config = dict(
    win_length=400,
    encoder_norm='batchnorm',
    encoder_depths=[16],
    decoder_width=128,
    decoder_norm='rmsnorm',
    decoder_norm_position='pre',
    decoder_activation='reglu',
    decoder_fused_qkv=True,
    optimizer='soap',
    beta1=0.95,
    max_precond_dim=1024,
    steps=3500,
)
Rows from block 4 of the text decoder of a small encoder-decoder audio transcriber, named by matrix and row number. Rows with one number belong to one neuron. Each number is 128 + 24 x the weight over its row's rms, rounded and kept within 0 to 255. All counts start at 0. Numbers have three digits each. After the name is the row's rms in percent of the matrix's.
After each neuron's rows are labels from the 100 texts, of 14976, where the neuron reaches its largest size: "fires on" is the input token at the peak. Only what is clearly more common there than usual is listed. The data: short read English sentences (LibriTTS-R). In brackets: how many of the 100, against the usual share in percent.
# gate: MLP gate (decoder.blocks.4.mlp.gate.weight, 512x128), inputs 0-127
# fc1: MLP up (decoder.blocks.4.mlp.fc1.weight, 512x128), inputs 0-127
# fc2: MLP down (decoder.blocks.4.mlp.fc2.weight, 128x512, transposed), outputs 0-127

gate.423 097:151149127063096105078123167149169105135099131077126154128088112151127112123162125110164150123139137143158137138119117116121121126140159139170154128127142152133090107158121118161122161181144130148095130125103112119140134140127135111138125093090123118112120113107125118109092141087146171133133167174104153153097155117119102175122100110132119082114130101114086125119171092145100134139167
fc1.423 100:146135121130143139123125118149096108156115092110141148137122154155123133085120127152113121118109157163117154136158111133125143133116130153122127084134172114150115137117130134155147091101123139118138160124130085140138148178132136082123118155065161114105175166139135121068113128154128136118109120159125142117167127126138094111192136102151123083123193105138114135130066122121131075092150
fc2.423 093:092109119101095171153140108112160148150156094124119105129187093145111168173108119145143142143131150160148110123129105131141162112151133132127142166116073162123125140116167107163125105149112181095124120122141090116187128155153120165123147119152125133125152126126094113107113120096125089164124153131134139129103172121179097128080121125103111135152147150076151115122134139119125129134165
fires on: "s" (49 vs 4.8); "<end>" (8 vs 2.9); "f" (7 vs 1.3)

gate.125 105:129140112116185153167123141141135142137133140123154143154158067159113127146132128167094148143115110130083154128148150200116133128162130121144151136114119141104066119127155106099118169140114155140133118108144152120102138125051102134154167143164125089131100129208104111116116159142151106148150128150142109134138173112137152138130148130134110115148110140094150132135130121105120116147112
fc1.125 097:158117192201132118128167099130114085094089148123131096117125148122139161079130138154128155179159118117122145144155103094154105119122155138148118126147176130109142089132140117160170106171151158147063122131154106104102130144138133154104167143149150137115097155156105156140149144129098151124127096165125126086103112146116121141122123127150151125137095120119139099116106132135122116142127
fc2.125 107:120094091102143100097143187133162105109115108163134138120130089122098121081110167118148104156163133170147175173087125128103139135125109130117156174069149151165129138090115135110155152113168102156129145111115134120164158125126159119135146118110154135124120146134081114135122157063142131109161139127120125126120134157162130089121108133142101145133096129104127113124127100096144146155154
fires on: "a" (100 vs 6)

gate.165 101:179137101108117123082138134109175130166143133106143149101112114148148145109151098122144134152117131151103106093106123105106101129088125096117124073095107118086100138158100128127093145106160075155108133089085135149082154156148126130129125145123098087133107112107120116136123088125116089126113120110099120127090091125071136152150100137169134117141116139113133132098118119157107159136177
fc1.165 106:127133154133142181126149185105173174187116127101135133113097128153112137127119124122146116113154098129146132149126114171104159122137167116116182160099109129127093119143113159120120081141131114103115122120115145155114129079124146133097120120077130131147124120114142143130077127130154120040148119121106099095141116134153116156142113109121138119101150140143071123116085096133121153150107
fc2.165 097:173123138125129133088097121095139105140064099127149146127154130116144114106118137126135140098071153117089114131155142110126170099179098134116137141146138145142105121096135115164080133156160126144112142113116149101102138109123141164124101170142122107112105137120128132162121118154095156128132114102079097124103099121116144105120156143170195127114153134121129173107116153135134150197153
fires on: "a" (28 vs 6); "s" (28 vs 4.8); "o" (17 vs 6.1); "u" (11 vs 2.4)

gate.289 090:145084144107119162118116113143124154137108120134100124125124165129126136095176092116164192183108127150118167154107136179096129138150102132150127130112140153179114141091151099128102100102122136134124199122148137110156118108152132128144121126099178100146105163131122092165099129125128133160116122118114120123094128130130127128087097140137077134146133148120096098103116142089134134079133
fc1.289 093:126115096162120122096157136143119132176165130086127112129130139140168118100115145111127105118102135151094130075134104109135121171131128142156135186159132104132112133153164149136137080156122163108138159137095132125118177087085094140122133117121101114063130124131118137130104168119101084122109153118118144102156129156143130171170129087134136148116121136125115102115093125080118164117089
fc2.289 091:120133099119122136139161176143115125099116139107131113169108096154130115112127108104211145122153162097140137120126141151100134133140148151135182165134124139124105152077133135133130152111148105112136127161182124105111151136153102112162137105113143110095183135115116114141144146131094147116154096134120117090112131106163116125140072146112106102170149114151112122136164181107123088130170
fires on: "t" (54 vs 7.1); "o" (17 vs 6.1); "y" (9 vs 2.1); "m" (8 vs 2)

gate.131 093:124084142101133168135141155121123096170135156142164112120115150133157160113105135161143125124140173163124141129130135139130152115130140151111105118131142151109160082170104146137136120155130153143129135155167115105135114085093115091188155138107112158146124176092120099123118085143106100105135147136153185138131074144134107174116151180153128150138114117173129088114152116123145139151134
fc1.131 101:121141155162149137124129119110188167176135118158178155126130114156155119151122099171154099118146099153124111135128175103169194092133144102103078102110106139088152131118162129151112132128143133144131128102120067145152127120121150129133121144116075108103093167113164131101066142126157148139101108149138096151147111128134130127115118155128131115117162144126136115105121133125112097120144
fc2.131 090:157127145114115139102115129129055096154138150119121117075171153161164108148083102093107142106135140136120106094142095142105102104137154119128132146132136130140080085102135076177130145122150118097073146123138127111130126093090141142104161131127141130146119142157149115111134132141136155166080111121145107157105129115150111125128143101110111112090099134159147143164135089117164165156123
fires on: "d" (52 vs 3.4); "g" (43 vs 1.5)

gate.80 103:169136114165133138126097151123108085111142138164166110144139102128158131169178113110065111133082107125106113155147160107105112141160131123178114138129097083145130127114146159146158140102173122107160105165131102124075116109125117122158130110108120099087116145145058145126140127108099105151131120097092159117116123141142156138151140135140153129134100138164118122138148140121135130081108
fc1.80 109:124175101089118142135135121095128138128132083079130131160149126109128130143126130156135097117181097123113096149098152134133114144150146116120116146155123124099159143161117186105111148178170098132105153104121153110147116124114127127127091115108117089124104156121077137113150099109128151144180116126086128153164090103135147149132156175152169168146149148168098163124124118130125148131154
fc2.80 110:127128150133086135124096126136105153127082121091107111082139132163155168141109111138127144135088081156124170076149108146102154093121165152121125118145100112102127070132093104110135167135156116133120160089117130108128141114112117091131163130129110123095115118144133097158115128094136090129109116166147101114115131114135179162139143088117135145111104073109159103148133119157128103166112
fires on: "d" (100 vs 3.4)

gate.192 103:109122140149152139131111162125102128073082141108121148151101130148148116121107099105102142148167173135144129102094115135127160149151147111102109118181155171124135143079106156086105141080163109094122137142115113120155158171117148101142149170086124127113097151088124116078142147119151154134071143139140122109125133141116134175133108145160116133120148142140117148108169101128089139126115
fc1.192 102:074133157125148126162123147139113125082124131118116135157137130143165121125198083134132090117115161160152136063113120100153158142140109117121150105197126130116131159130122156071106172114160136075142098106108136093127118170113158109143151131071114107103111146099128127124131128139117133165137163132137162128125139147121128148132143154142137108082139133162117123110142150100118147132119
fc2.192 100:133127113160140114134105104100143129122106107169174129154133133151157114130146187080158131106102100113132148142135124165112113184099104096137121115116140137136089110144164143157116099120148120124099122086154088099128161152131148097118125114142091123112193121135143109147153138130119128127140126093128087170096153117166123096127147147098108111125073146137168146164088099136102146114119
fires on: "s" (53 vs 4.8); "h" (25 vs 4.9); "m" (10 vs 2)

gate.21 103:130135127125110156127097177126119128139100158111116165149117141117107079194107159108099135106155138123091089113130128095134154130098147079145101125086113138143143126159134129147191163142101105152109103129115149161120111110153130108105142109096120120166119109141095162089134155139103116110106147115142143105156152122101165158085143121138120185126112163167119105147141102157126127145117
fc1.21 097:089146115120077127141118129185113129157107097100118095136120186118130124145133165142145118112129102089136133094090093125156123146103132159103097123156112124146157087138093122141155107127135108094137122089165112112170086171091125104151146082117076143104144127126129122138159100120110128140130129181108125141145135146146115125135164155151117123102083096106107158166157140126141108147136
fc2.21 107:151133067118125132140125105118173130140104106118155145068118098133100137105111092110121128138139159088122113088158135130134131184134089144177134112167115148125119121131126151149129109132115103124131143118092105111115148109146116160142150174105150098145151095098144134118115143108146142144163176057130093110130114122145124124129090126147119100118174093121106091144111107154091176118133
fires on: "t" (45 vs 7.1); "n" (15 vs 4.8)

gate.329 098:123134094102141162118087171134158085147108094138149133151110137106128140143145128110115090114112144098135150095110147105106107183139103149120132128120136167171173133135172159112118153127124108131093149165182107163121123107167128145114106103121086102098092140150096113119157127138139104144111113151138135097114128142107152162110159138160145157144195169129085118106131146114121136148128
fc1.329 103:128143151137138115118103088127108123109122098129077134123104159155110093119126102109151133135138106158148129126108135118124172133096112170092111107124164099106134101116114122181103124136112082134129106194170117103126163112160094147133102109145109128125093126107171141136139167118114093065119134142100147146163127149099165135124149129125139163139190098117145096119133097107156156118132
fc2.329 107:156124162147124109118126175125114099122137076146119169124116126091112150120144150110109135134127119112105147145102145146132077133103122090141099160142118140119135116127112117106093091138082131136184126124085126181123131099132118166147116134146128154136123129120132135144139128073182132088131096144084136148167144141133127132124091161148158084130106127139041098124155151134118129159125
fires on: "a" (36 vs 6); "t" (20 vs 7.1); "c" (11 vs 1.6); "k" (10 vs 0.9)

gate.56 089:130116148141116124116106081065147114138135148116094128144096117155088089133081150120112144100112154148108144136076141103123138113143153081101105065124110139122154132157143100097122144141135105125159158091146111127127151140181139132115103152133140140142115129121162146112129105115171118173132144135108149123152113172119116119144135111163112140138163126097109098044150151141118109152130
fc1.56 099:170117123149110123116171139163129124156154091123075131123149107126108119162122133134151119109104163159123126127140117135137103097141119131141121134127119177124127163100137122144140079135107117128111152071132100123118097121121136092101157103107144162104140145111123097121146111116141151182110139113149115100145183187171133139099092136075172121109114147130125099094085090119155102094109
fc2.56 089:139113107114140181155114110125147132140111094194112123113092137106154135144113104099129150149132102131153133118154181132110111111100130145114123117164152144128177130148141117137168118107133169126150133200072138127160114145120108161164102139130149109109121129175085175154134131142165150117109145124135095097123142127128138137144118103119104134122160068149150129163129087149135151097116
fires on: "s" (31 vs 4.8); "v" (24 vs 0.7); "i" (12 vs 5.4); "<end>" (8 vs 2.9)

gate.228 092:110101137106116082116134118129151119168153143164115153128132145078094117154147084109138151129111116142119105156086157078175099139154175135139149145127152128138116110108160118153156111168129150130165134145105117121114076116127145153118114121133147095116101165156158092106171106129133152145157094136087112111145113169128112136129142146186088090151140119119108116103153120143129172130114
fc1.228 095:159104103110111149139116112127109101153197152143125130089118116107131084159101122133083113117114108104124123130136157092139097132119168119126112096107134138136121093160122113116157085118117135176181126081168137125141074160180135122115126156135165099117171133094128136139150158128120131126152114121138102124202138135123162116124143111148139130170100104101116144094101126131124134098137
fc2.228 094:147084172122095157094168140129146136131123119129176139139101155154107117129166130128145120105147191098120134080145140151151126120131109129166170167114129125063104117144149111163127101082091126107103141140097156138130116115129138154141141147137139095079099121125163162137158164110111112147154107124115129114082134131129143122131100121116119160105081165155121130129141120106163100154158
fires on: "a" (44 vs 6); "e" (20 vs 9.7)

gate.274 104:096127089143122130150148103148113115090125124144131110151135197074093155121115120138141122133161090107156132121136112170097124136084121124168151140127133130094168125111097135117142160134120132114108148089098160146142144143129145169182126099127147133114076139089102125148160143151164113141145128098140164146124171165141140096094129169132148096138151150179102111148134113134144144135148
fc1.274 109:164169096107114140152112140124133106126129123106089152157122107124132132110141175164104163157112172169131105137111148115177182110167137151113147139147152123120116114125149152103145141154096128121111125156179125118133133126110147073088156099103100134131145154167150102161117122153133098108105132150109128178132133090138108141101102146134118142108112079116182142165100120144104148102128
fc2.274 101:118151127138143113119134144142104134112153187123129163144153092104138090147113088085133147149175091135100104073149137117139114126127169157131102178123115131125120118131139135123136112121112086147112132087149153100136129146127136125144078133202116136150163136123114106113137118114146173140124099134152112135142119135138142156136119155099117115144141140130100183153165142122158112162207
fires on: "s" (46 vs 4.8); "l" (40 vs 3.3); "v" (10 vs 0.7)

gate.39 104:137133125140157074119104163126098166141129163130114145098121108153107139144122088167147152150137109145135146146124111121145105127145161142093158098120176135073144126173111115128102098116149125086116152146116154131103108088165114104108117159180109114120109140110096106075127099150153120078101090089123112145118131144119097162119127084134146122132121144149110110177113122143137127163097
fc1.39 101:139110127110112139113106160155159162177158179107123186142112130141100142166160151128153157131136133146097142096150118149106157107106158172173134094101135110134166114145092098098127140125147115174123129110131103164129117145123125104153106122144122122102133142141133131180130119104133119140123089102106175134138107087179117119133170074162121112143154116107116099138141112153138160124155
fc2.39 100:104100156078123153124165120171111160126129136145125104158106152127116126182136149134140135110112190106149087119182155125154113116139169142147163149093130114143119131123129144125148130118171118146127118159137177133107100061138136126126109164090136149145117113139134127102126118121196152149091136140110134088075108125118140155143119122136173128115120114117085140115136142109166115142103
fires on: "a" (35 vs 6); "e" (31 vs 9.7); "c" (20 vs 1.6)

gate.334 106:118144095109095084134109133125101167148124122135093138153091096112162098119102150122125111148110142142128126130105081109122131108136172110158107097128139141101137120156135153181117174182134167166103102146078115131172124124162096148097128168131103122084112159096113073118125132106164154120109150133108132135150126179108100140137144137153094113131130135146122151102159134147094113122116
fc1.334 101:150114110057120110116099145123143135128124137139113133099117142136156098098133159152128104127086144125146095138122111156122133109127102108100152142118123144174083113114133146115130127143138109131108144169092116133159138108134118157154113114136114162120094140074145121166166105097117077126112152144115109105136174102134104183125187138138117167160124101142103141101154154171090094097105
fc2.334 105:147126145136115114105175137110116176092140146121138122163145117113110180128151162093127143125093166162096123139141138126110091158085152119158144111103157163114131091150121114139165088112128147079131151189150161148091111131104129140171130159096113116161135112109156122126169172155103120127113103113155126156103098151142162144116114147135154164117140123139087124092121123133119153110145
fires on: "s" (55 vs 4.8); "k" (22 vs 0.9)

gate.358 075:139139087120119135137125136118120142119170136165124151144123126141144128167134147130128105134061097126113117111137093135145150163102169144109120137180135137113107114094146135106117119100151112156157144118129146153150104121126154105175143116114112120120114082135101075113112122119173125100104150140127053180095112149159136129147090166083137124100096112087115166128136133152136089136159
fc1.358 079:127096140182136171158127147148145084114117131095113101129105153101114127128104128104111139134141151121147145162150176113124149118099115092139115137076130138147132141182146144134137136154121150127104052126125158136101146120118109147086141122134103084167126188122139140149111143124101126159147100128115204094173160121119118091122145108145094124153138142147136101139134124113156129135103
fc2.358 079:112101152099148129148193114100161085103138154154170109122101085082089126165113113112157105109107173181115107130098098132101118161148106123128130138124150126135111139102076128139126108106121094166135121135118078158122129159137099101161117109126128139153140174120136106136169108133143107096133091117156122135154131137124088152127125156184120114106114116124128165124117136111130155132159
fires on: "t" (69 vs 7.1); "o" (30 vs 6.1)