Rows from block 4 of the audio encoder, named by matrix and row number. Rows with one number belong to one channel. Each number is 500 + 40 x the weight over its row's rms, rounded and kept within 0 to 999. All counts start at 0. Numbers have three digits each. After the name is the row's rms in percent of the matrix's.
# filt: filter width-3 conv, dilation 16 (encoder.blocks.4.filt.weight, 128x128x3), inputs 0-31, a 3 kernel for each
# gate: gate width-3 conv, dilation 16 (encoder.blocks.4.gate.weight, 128x128x3), inputs 0-31, a 3 kernel for each
# out: residual pointwise conv (encoder.blocks.4.out.weight, 128x128x1, transposed), outputs 0-127
filt.67 104:459507531458491493503514498510493524511528556416528521519467521521523473496547517479497452474504479475519501544484504535517529475549507476514503496553455456480488506447527470556494448505538556553531463451560484507434536467424522482526460441507481510448526472477528556455452468512453554516
gate.67 104:509529485550495514426571537437552524478575461463466387460600491511550538436518474509422526488519464532465531523465506540450567514510473497506520529475493502514451505496433472572507485556549469492470442462507477513511517511495540539518473441512538524573560474529472503483511554536485507451
out.67 086:593494479480544451451437454474544520534512506451523557459516520484546441508517429514408506511539474575563491530461477443439564448454537473504505472521461447494473527480496523500584532568521455526567480462470500537539511538466555562486508491592484473612480452515475445537521503493504454533504539542482542561506510497553480446495487482447535499520501454418515503538481529516473533543557
filt.68 102:545562453514499439442604546501597467530485461534494536504405512502602473562459554470628487559526489454495484495549487460508519474523472537445520503474511484485458483466503501462488506567495567519495483486533479510527498484501465487482477591550495528501507483473556509487519445532510560491
gate.68 108:485485474465540534491487495447522464484444526501485525455467478545496519496569501515557509522546579489435526455451521503444462450510492454489440520557464496492443501469525426564529498549500504523515542482471544465488517485502509448531569613482512470516466487522533538457499547470529441570
out.68 118:578506509542507524544486496527578470468573477503471587503494543479434464513523485493533520437429482532551497490482473434531487549448512504443525459537482530433533517497457506525488496513503610490429463506463503454485509533541523528512499480524527489515492570525537514558450527545524484525463536495555506533542556439508543490583409589512421542474521500543428453501455480562472501508419
filt.69 103:531543563504435493503470487453527484593538489511561519531565532459530501491538466476515487491524503539504513481478529516522522512555450533525546533512502410556459521541473518508537543476482526538500486523508461530489473476515521553486475565447466464535462482500450499538478408571506399560
gate.69 098:530541484546465487471455557547504486530570457485617481511411495548511410533612529487497533515462484506546476510492529494514494577530451520504521454565524503521480492532527428547467457479520493556545477467561463418606487533516498498506472449503532598513483473532457395523537504482478537489
out.69 104:476504508560528489519423518559473518461483449499487461474525499503572462464456446551508431513518471508460595453519509542436491473572463507545482531498532469534435556438576411626453496443527490459467559505511476474510511519556504569503439571576510544486522474529499474485471478469525502559490468546543513535478520520517481479496596466497462445530503479503512452507505505523490520593508
filt.70 097:475456488555480395476512488553388523478471413492473442543456452527496524518447522541417520485470471501528448526423483522419510554496492524406527481446546394520479508513455576494511563442511507530484527514482540484502585522474552578469481501478506423461499465511504551454507455500487417560
gate.70 101:490557526455521516482444470444550531482509526518517525536468513518505527537478457430479527501502493440515494490487545433501497519505514492445523518531522509533502494545503501457508534517528540496498548470481607461507544497561531520530549508532498476458501583525510522493479542463475461506
out.70 094:466462559502589597468466535472545444532523471541439481484485502404494469563523617505477455543516513500519506529531487527446451455521509530513481463458560491464455471530539516467469540554435494516591557491528567581453460489500555442452546488497480499480492489544491495430459503533549487504552529523425482500497512432467475500485507505514501463462512485496434507529498516523605497550537
filt.71 091:524475440473512465464478512501533547455413471447406536522426502524527469465495458536607501479487509479415496432482540530591511588529430498518513494488515518428536510473432490503511513549517477473446512483504508515537493419490521462538511501470458482426563503562506436454522553504516438505
gate.71 094:471494509436469429402536485493493497525484530466576516521467494465480493449638476483446454496492476489507506521494468498523483509508528532571525548481546507493494453505504445556492511511479532488555495433475429524460495454489530529492579515437520525476540478563515527477495464556502517484
out.71 095:464524529491484470516501441471508541515447488443503451445528489564470511514502507584477509481549512509532580477438518560454464486525491474532518505516513527509512479540463522516462534572496517534482512525448448536546519473502432489482617467433487513499513570452573470508509483530478480488521442505539444504659483426494455584455523552493496558498534514491530544475494494582468494531579
filt.72 098:509476498490517508505484480530523508542529472516472505455490424496517510573423437507481534523503489499527501563524534550501452493462493550465516496446511434548584529487442520499574482454448511563445452494495532483561448469494512443463494503476436555539497564500522536460442522469496431532
gate.72 097:452500456511497514467466526474508437503499515468509511485492443504524491497546471457515550491462555536432501528483493456569523562442548448480503496544494648427498523481481574527500528523514476474510494525514464473440477453521506524478560442461509483491474491509517436524473512504475428565
out.72 103:535473488492540515482497497567509453481485502493548496493490406485504496538489459493537458490436545441420522481493475595513541561530453490538440439554463556474479486490458556502503525466511447514509495503534434554533532578454535569531493462533439470433566493494459472454495520446602516480582489499523513482541511515548514439455494596527469463487464444491410488460540468494526512549481
filt.73 101:521516482489473442502461555536452530464431522500508503548517514589512481460523492514473564571518509471468514524499493512496506480488549478488510486505482608448577545501509423536562515573498511466541557474435508596508530456439514510488486484449535483556513501448502439525476523489498517500
gate.73 100:534555550490484498520483600525521528537462531506476488506535560521579435547447499508508538470457519505528484482511493488509464503517486513445472510475504515435408401488475521469448494446502510482548479507536454472411450488534450452464521507496544565568478500519460371503499515525519495549
out.73 088:480553540465541479556496486560510458480504507523499396498543498466566371433579493500463424492470543515499445512491536547517457568487492477480550457516547438506469412469506485559523541555579538446514484480462542475551482503555553488486567478515509457470487472524544514486481501517474503486531520466481416496467503486516439543494512499501512541558452509595537439500512503544495499418463
filt.74 115:545532533435504471519464562500478529524522455476544475466587537512535486476493476504558511489555473515447511555465478535497464470550462512461492526499510427523462500486526513488441542557502491492453479538533425459461482494434558526509543461556475489519546554553506436503486508424522488518
gate.74 102:488476500463525556452595561517458472539484548495406517484492505502471545535493434450523457487620441491500513602511559566524524513452459513444505512466561528516504516487451506517414442492544527592437446473512514501498538489546476479488552528473482488487494489461505489483511545500501508496
out.74 103:455493559535460510494548518411602541485513480433512504509450456521549455570562498502531540551551431503477448552501456449486489495516497498504535541499476506497416545484515395502530506518494557529536528434471495510552527480522474557476552505469542440494548496517564510467440470475496498519465394524490531498540504523528475499485411572464492490477473479457460497493484468448515431392491
filt.75 099:473527522520465491466542457491457576469608497479480544485511480501485487529491531572571467462507528465478517531600530524591526472539505521491560513544496436546443543524485470469542576417441505533436482468527474496552516587539446571535560555449485546476527482495532495564542439500515534547
gate.75 098:480427544424509430528546520516491524452491436506588541471527477484587459491511483485540528561552470422403544534546508532499456419487464518513426504541561510503454467501468474429520467460424474454529436407556464461490492604512486546430497455472518512521494538528503500519476521531495440550
out.75 101:521537511542516481572450498429445549496575468502545520534500506492455568506491463527557455476567467441552489508503531488474527488540516510552563474499526482446453545494420502511516443502521495491487426480539505468490505531515477491522569596502583453560484523539526458521473516517493372528496386525497516621536551459483467489453506506486522529525506488537554495455514460483523552498533
filt.76 105:539565549561428491528476505518591492537539482487589504563508470437411486505545509499483472549443433526515443485544470505494453462417575520505484509567484453500525539498491518507492493459472459460502497498500534484538437512535465544558538532504509537484465603452486345545463451505501441518
gate.76 109:469484497492475559474470424479503534502539408473501507483548500563495496452490524506468481517549462513589553483428455522511508496550498501443511538504503487522540494452541482572516482589412474464512488482474433435489470331443540519491496485481520480442496577483506539526530515520450524467
out.76 116:472480476527525480455540445525476455474479541406516461483442428466513532501554507445531544403470514537447538538557564453494475434534500517490481486522457485467469499519547493524507556501528467525498502467477546603450447492555528509522557532542528496424556501544494521488506466517424468468467487424508484466462462388433509559430439515451458441533479483518486468526508506517427489506509
filt.77 095:522573537550539541597568501490480527561438502560401479498448504516491466453494511432468483476425480513487482507510505424413489517426482516482509550447561558427542449543514433444507477530569482538501542526581543496560551505500468468528489505540568533495465519498513490424465505431530474501
gate.77 091:451458462552487458484466551494505438527523448468527449474552536502427516581507494522467502531497538489538494526459504532456473504531519460514448490486537475527411513513475535459530504505508549571489493525465483503466536490509462549488485469466548536522440497550545511491540543593536526477
out.77 089:487453498559520486502486466510523517465515424494503466458536515508494413514521564490524551487512569442510577551556515515499505485415512526439465457523507520472428468504531566512553498578526441489460501485480463503521504545508480536441459523407503515459456471483516485475460474468521437557488511534422514429524457499535423504497549483547522528542476493560517558506472611414562452529461
filt.78 089:539464501495507473513484448461462464496502527471520514466483434562466543505505460500485541455542511541544482527522543560475473505501531563508467553518498545426533456562449462525473453546474494564482501490452559491497519430541523570471485544465541469461512553504510511438500510495480498497
gate.78 093:474510505461515520512438463510541457473460469493512598558433523527479512495595507444488474531499494526454416509480565496481489494520528518584488482549436535501518494576469461445499504539498488525517471525437514517520554515470473513391446567412497511461484536505497537503468508499466561461
out.78 090:494471516515461559497547493536463481451441470451560522462550475516534597502509464506480492523501530578548523531445501499516439446493471424502477440517539489542474529456490459540419463478464471575534522460562518523432477500531460502560498510566425512468457538454433501539447556476560550482492535508512531535468525524507525514546550465463485529546479589489498495425479526454404498552450
filt.79 102:490520492519557513523495461467489521549521465532543512558503488515465518507520466545441488460461551514436520499524431583536485454511478493501501536566537506390474546483496481480546514480502517503349570486512476501528476446446473497550482475549528548465489525513467522448486556563518597451
gate.79 099:536513575509510549452547472510468534439407500520466480515430528458534556399576547480525473517447472486587545466433514453515456460462580470477454507452467539538516491541546485601522502513504577486499480478511440517567512481501529484540435493518504546534514373434529517485523477479529458478
out.79 094:533486457532550487513514511448530544482521564544505560499554434445503467446512558458455558474453421589504507480509475500496547527432511433556529475525462500536523459513484562470518538483498474509513496423501506592466407490497503482443528616524489468432527485519444507506528534480525529501515552520477500469510491487487558520487483480481554470485481474421477477509515386436453445488574
filt.80 099:438552544516437552546516484516474486537474418484503438551586577462417491573525541507524523471500482491502439469516504532475420547486582521445543536478468481568394444518460501546517509524532520520529536520515490442507534448532493461550495457479499452467472539536574495442550501461501491433
gate.80 099:511520503525449522432493442522450566496573540461496469511496500563481482467516447494501482470452422472540533496411414470551489480570536450444561529471491460483519462470495505411522509505504549439580547575519519544487496608514491513559516506610504520554520544519566458597514468486510488467
out.80 086:538491506481451474455535468498534448505496493486543555412464594500459530492538467533460551483479516550441531445458452525477468445487563478462554495507498509411484525458499427517525484518424479509491548439536493463515491433502428486470515544489498533485462476394567512579503530488415540477467476531535473518482448436477553485451497497506394526485578501510501503496489489468549463575521
filt.81 105:524491415495467549491504497491534504514525580524454480539531501484522511530521584528478480559521453490536486482475526489460449527518502475474523517514498513453564468467526491559488548526496429493490503517563457492491489429465537465505507428528450464512547472536517524486511508437383551461
gate.81 099:454625482484406438480497495480503501475522440521607414473605457451520520517457484509513475510484484513499549448576461543529464506443443516504467514490467526623544528514505526492564499462561517568533488508528479513472478466509513517571469496473558561544479555542556449520486533510508468530
out.81 099:528433495485473464529497476516426503445478544496535516472494493530480489431596460554466512418522560544486548483474433520570561488493551457513532505525503444502564478629468542514500464424457506544503477506485488485567489555532521473507484529518459495504527459545534488512576484529489530492522541549474474380484551478512531534453492434476459507560482519486571486477437444473456463454507
filt.82 080:528514496515458443491473519465515493553496426453558458510461545471495519506562473511547559505509418439567491513461444486547490455507549585516485538547472528500515500572519518487498521474532489512493533443379545468452602595503482531528472447456506456518543477498445577469504535559480574406
gate.82 103:530503539520499539535532492468492556515466553520426469463508494508461479528542530494539485455506560480467414473464474470505485546469542533450532510431518580577510529491473546461524502419569542526526508486545479508552482533504521500530526465549546472488488484460596486532488484543521439464
out.82 106:469463425470496498458541454517484572489518433506513562474518444547523451444463483543512444538509514556532544505504480500519532489505459504405541534412525405494465484517482519485485406513501494453530516487450574524522516543554484574511552448562428554596470507499561443478514535512516470498451544513467527532540445532560554518461498481516551543571474492485538482458450480521546516523510
filt.83 091:496470508499444513461464523520448536523511481497529509415456489449474526563453397504522490525592431537547579517451477571378529448507545486492537512548514493556484459500549507503535473431532468562403489474530477461536505415530538555477486549474515503521479503473525551520503525510568512522
gate.83 101:507517512469544475510423454480536503523546455432455479542428499520541514431562468467537529523494520448555488506506458428528465472565441479418511481525598511527479503521501484533498500507481484490478520543497475503465434544433496480528505551501490493530461605475497521509506486499540453526
out.83 092:469534512474484483469539554519556521508477427465470454539448502538533461451541540452525412555574441520480457508516541505530457494466467482419489485514486478428443451465472467420499453521519455485519557510462476508503498501496533524526469542507595500508551515492518477529518449509505458506516462516532574541555540435501447524528538482586471503537544519479509532557379536532488495469386
filt.84 098:499532442526510436517458500537450464447544539526525576525490550522456573482592455514511525494494450424427477522469524445479467478505470576471547546494547468509542498503527471503456558428401430489531521479527591451511500519592541534428534470533526450464449474552487496505543531510491499525
gate.84 099:530471477546434560479509493472540500433542522462536431479480510508515486490529501520518503518510500539477520481459523451583493500467527545514470444653502480518480528523452504447544505533534526475539446479536480497441500454453496511520539526396586536499534532442528409496508453489513467477
out.84 107:443433547528558479519490525466532527473462423521541462515516469570553511461487515529493408468531456505509585565531513482535404526516532497527532452519530535541406519508457475547448495526419535495511470509601490524565535479552444563445499537520526457546465516526528448495479534469581453519480487552518525517517513491546493487520450449495547513486437481491602473495456470526529522524503
filt.85 109:482482452584507519478571486596513527536497486532506512519428519465468526523516492519507451494449453479574489478529487548477491507499435519529500485546496481497499511491515443518458548576538575511530499505525500513487465570491532402514523482537482521478502542491471570537485506543438532476
gate.85 102:528516542507553469511483486450456425405513409478489482495489452510522537492516483516434521485534509495465516558467545495454487494539522506549463454515471502461542533486560519420426508567475511473441488521557520522547490445552498468437522480510583492469533514519458550524486557508463436535
out.85 098:500508471545609533551495498476506471476487515522507480516567481488562510528598473481519474508490484555566537503462506443493548488523485520557504454493455552527433489465527525457469441563542554511514534446487506467548544549521442483539422431469487562556535534459439530569482522474476556449505481558475477419525480483431451499498471476491451560500530483433532501456440544508437443463550
filt.86 105:509523497505493411529466516465457384485529488499527469528443509522496519474534540512509487483491575399551518466503419463518452469533426503506497474483513450591427476580526518456552505476502507530536475471521499568423509463514538602469457485467533536489503483529514539587495493525466520563
gate.86 101:447496456446503463494399524500543459472573530487498503518481499490430551534592452450483513599481478569535537554484479471554520545499524469558490457498531470513516484552460516490516498506492549590503444520574536504557512479492529473475517578553456510468466556552568431478501473538513519494
out.86 095:523468472466524533578509504600559588527494578498508514490544500441543556482476524440512514486480565521477485506547518440489467462511431457448471501471567491521482459527503462469483551444500506471540473518505485571459463549465530394577479487541480506538526516510495440544421520575558477460480544505570438549459558454475560545480465480509498502477517495479507519566507480439484490498424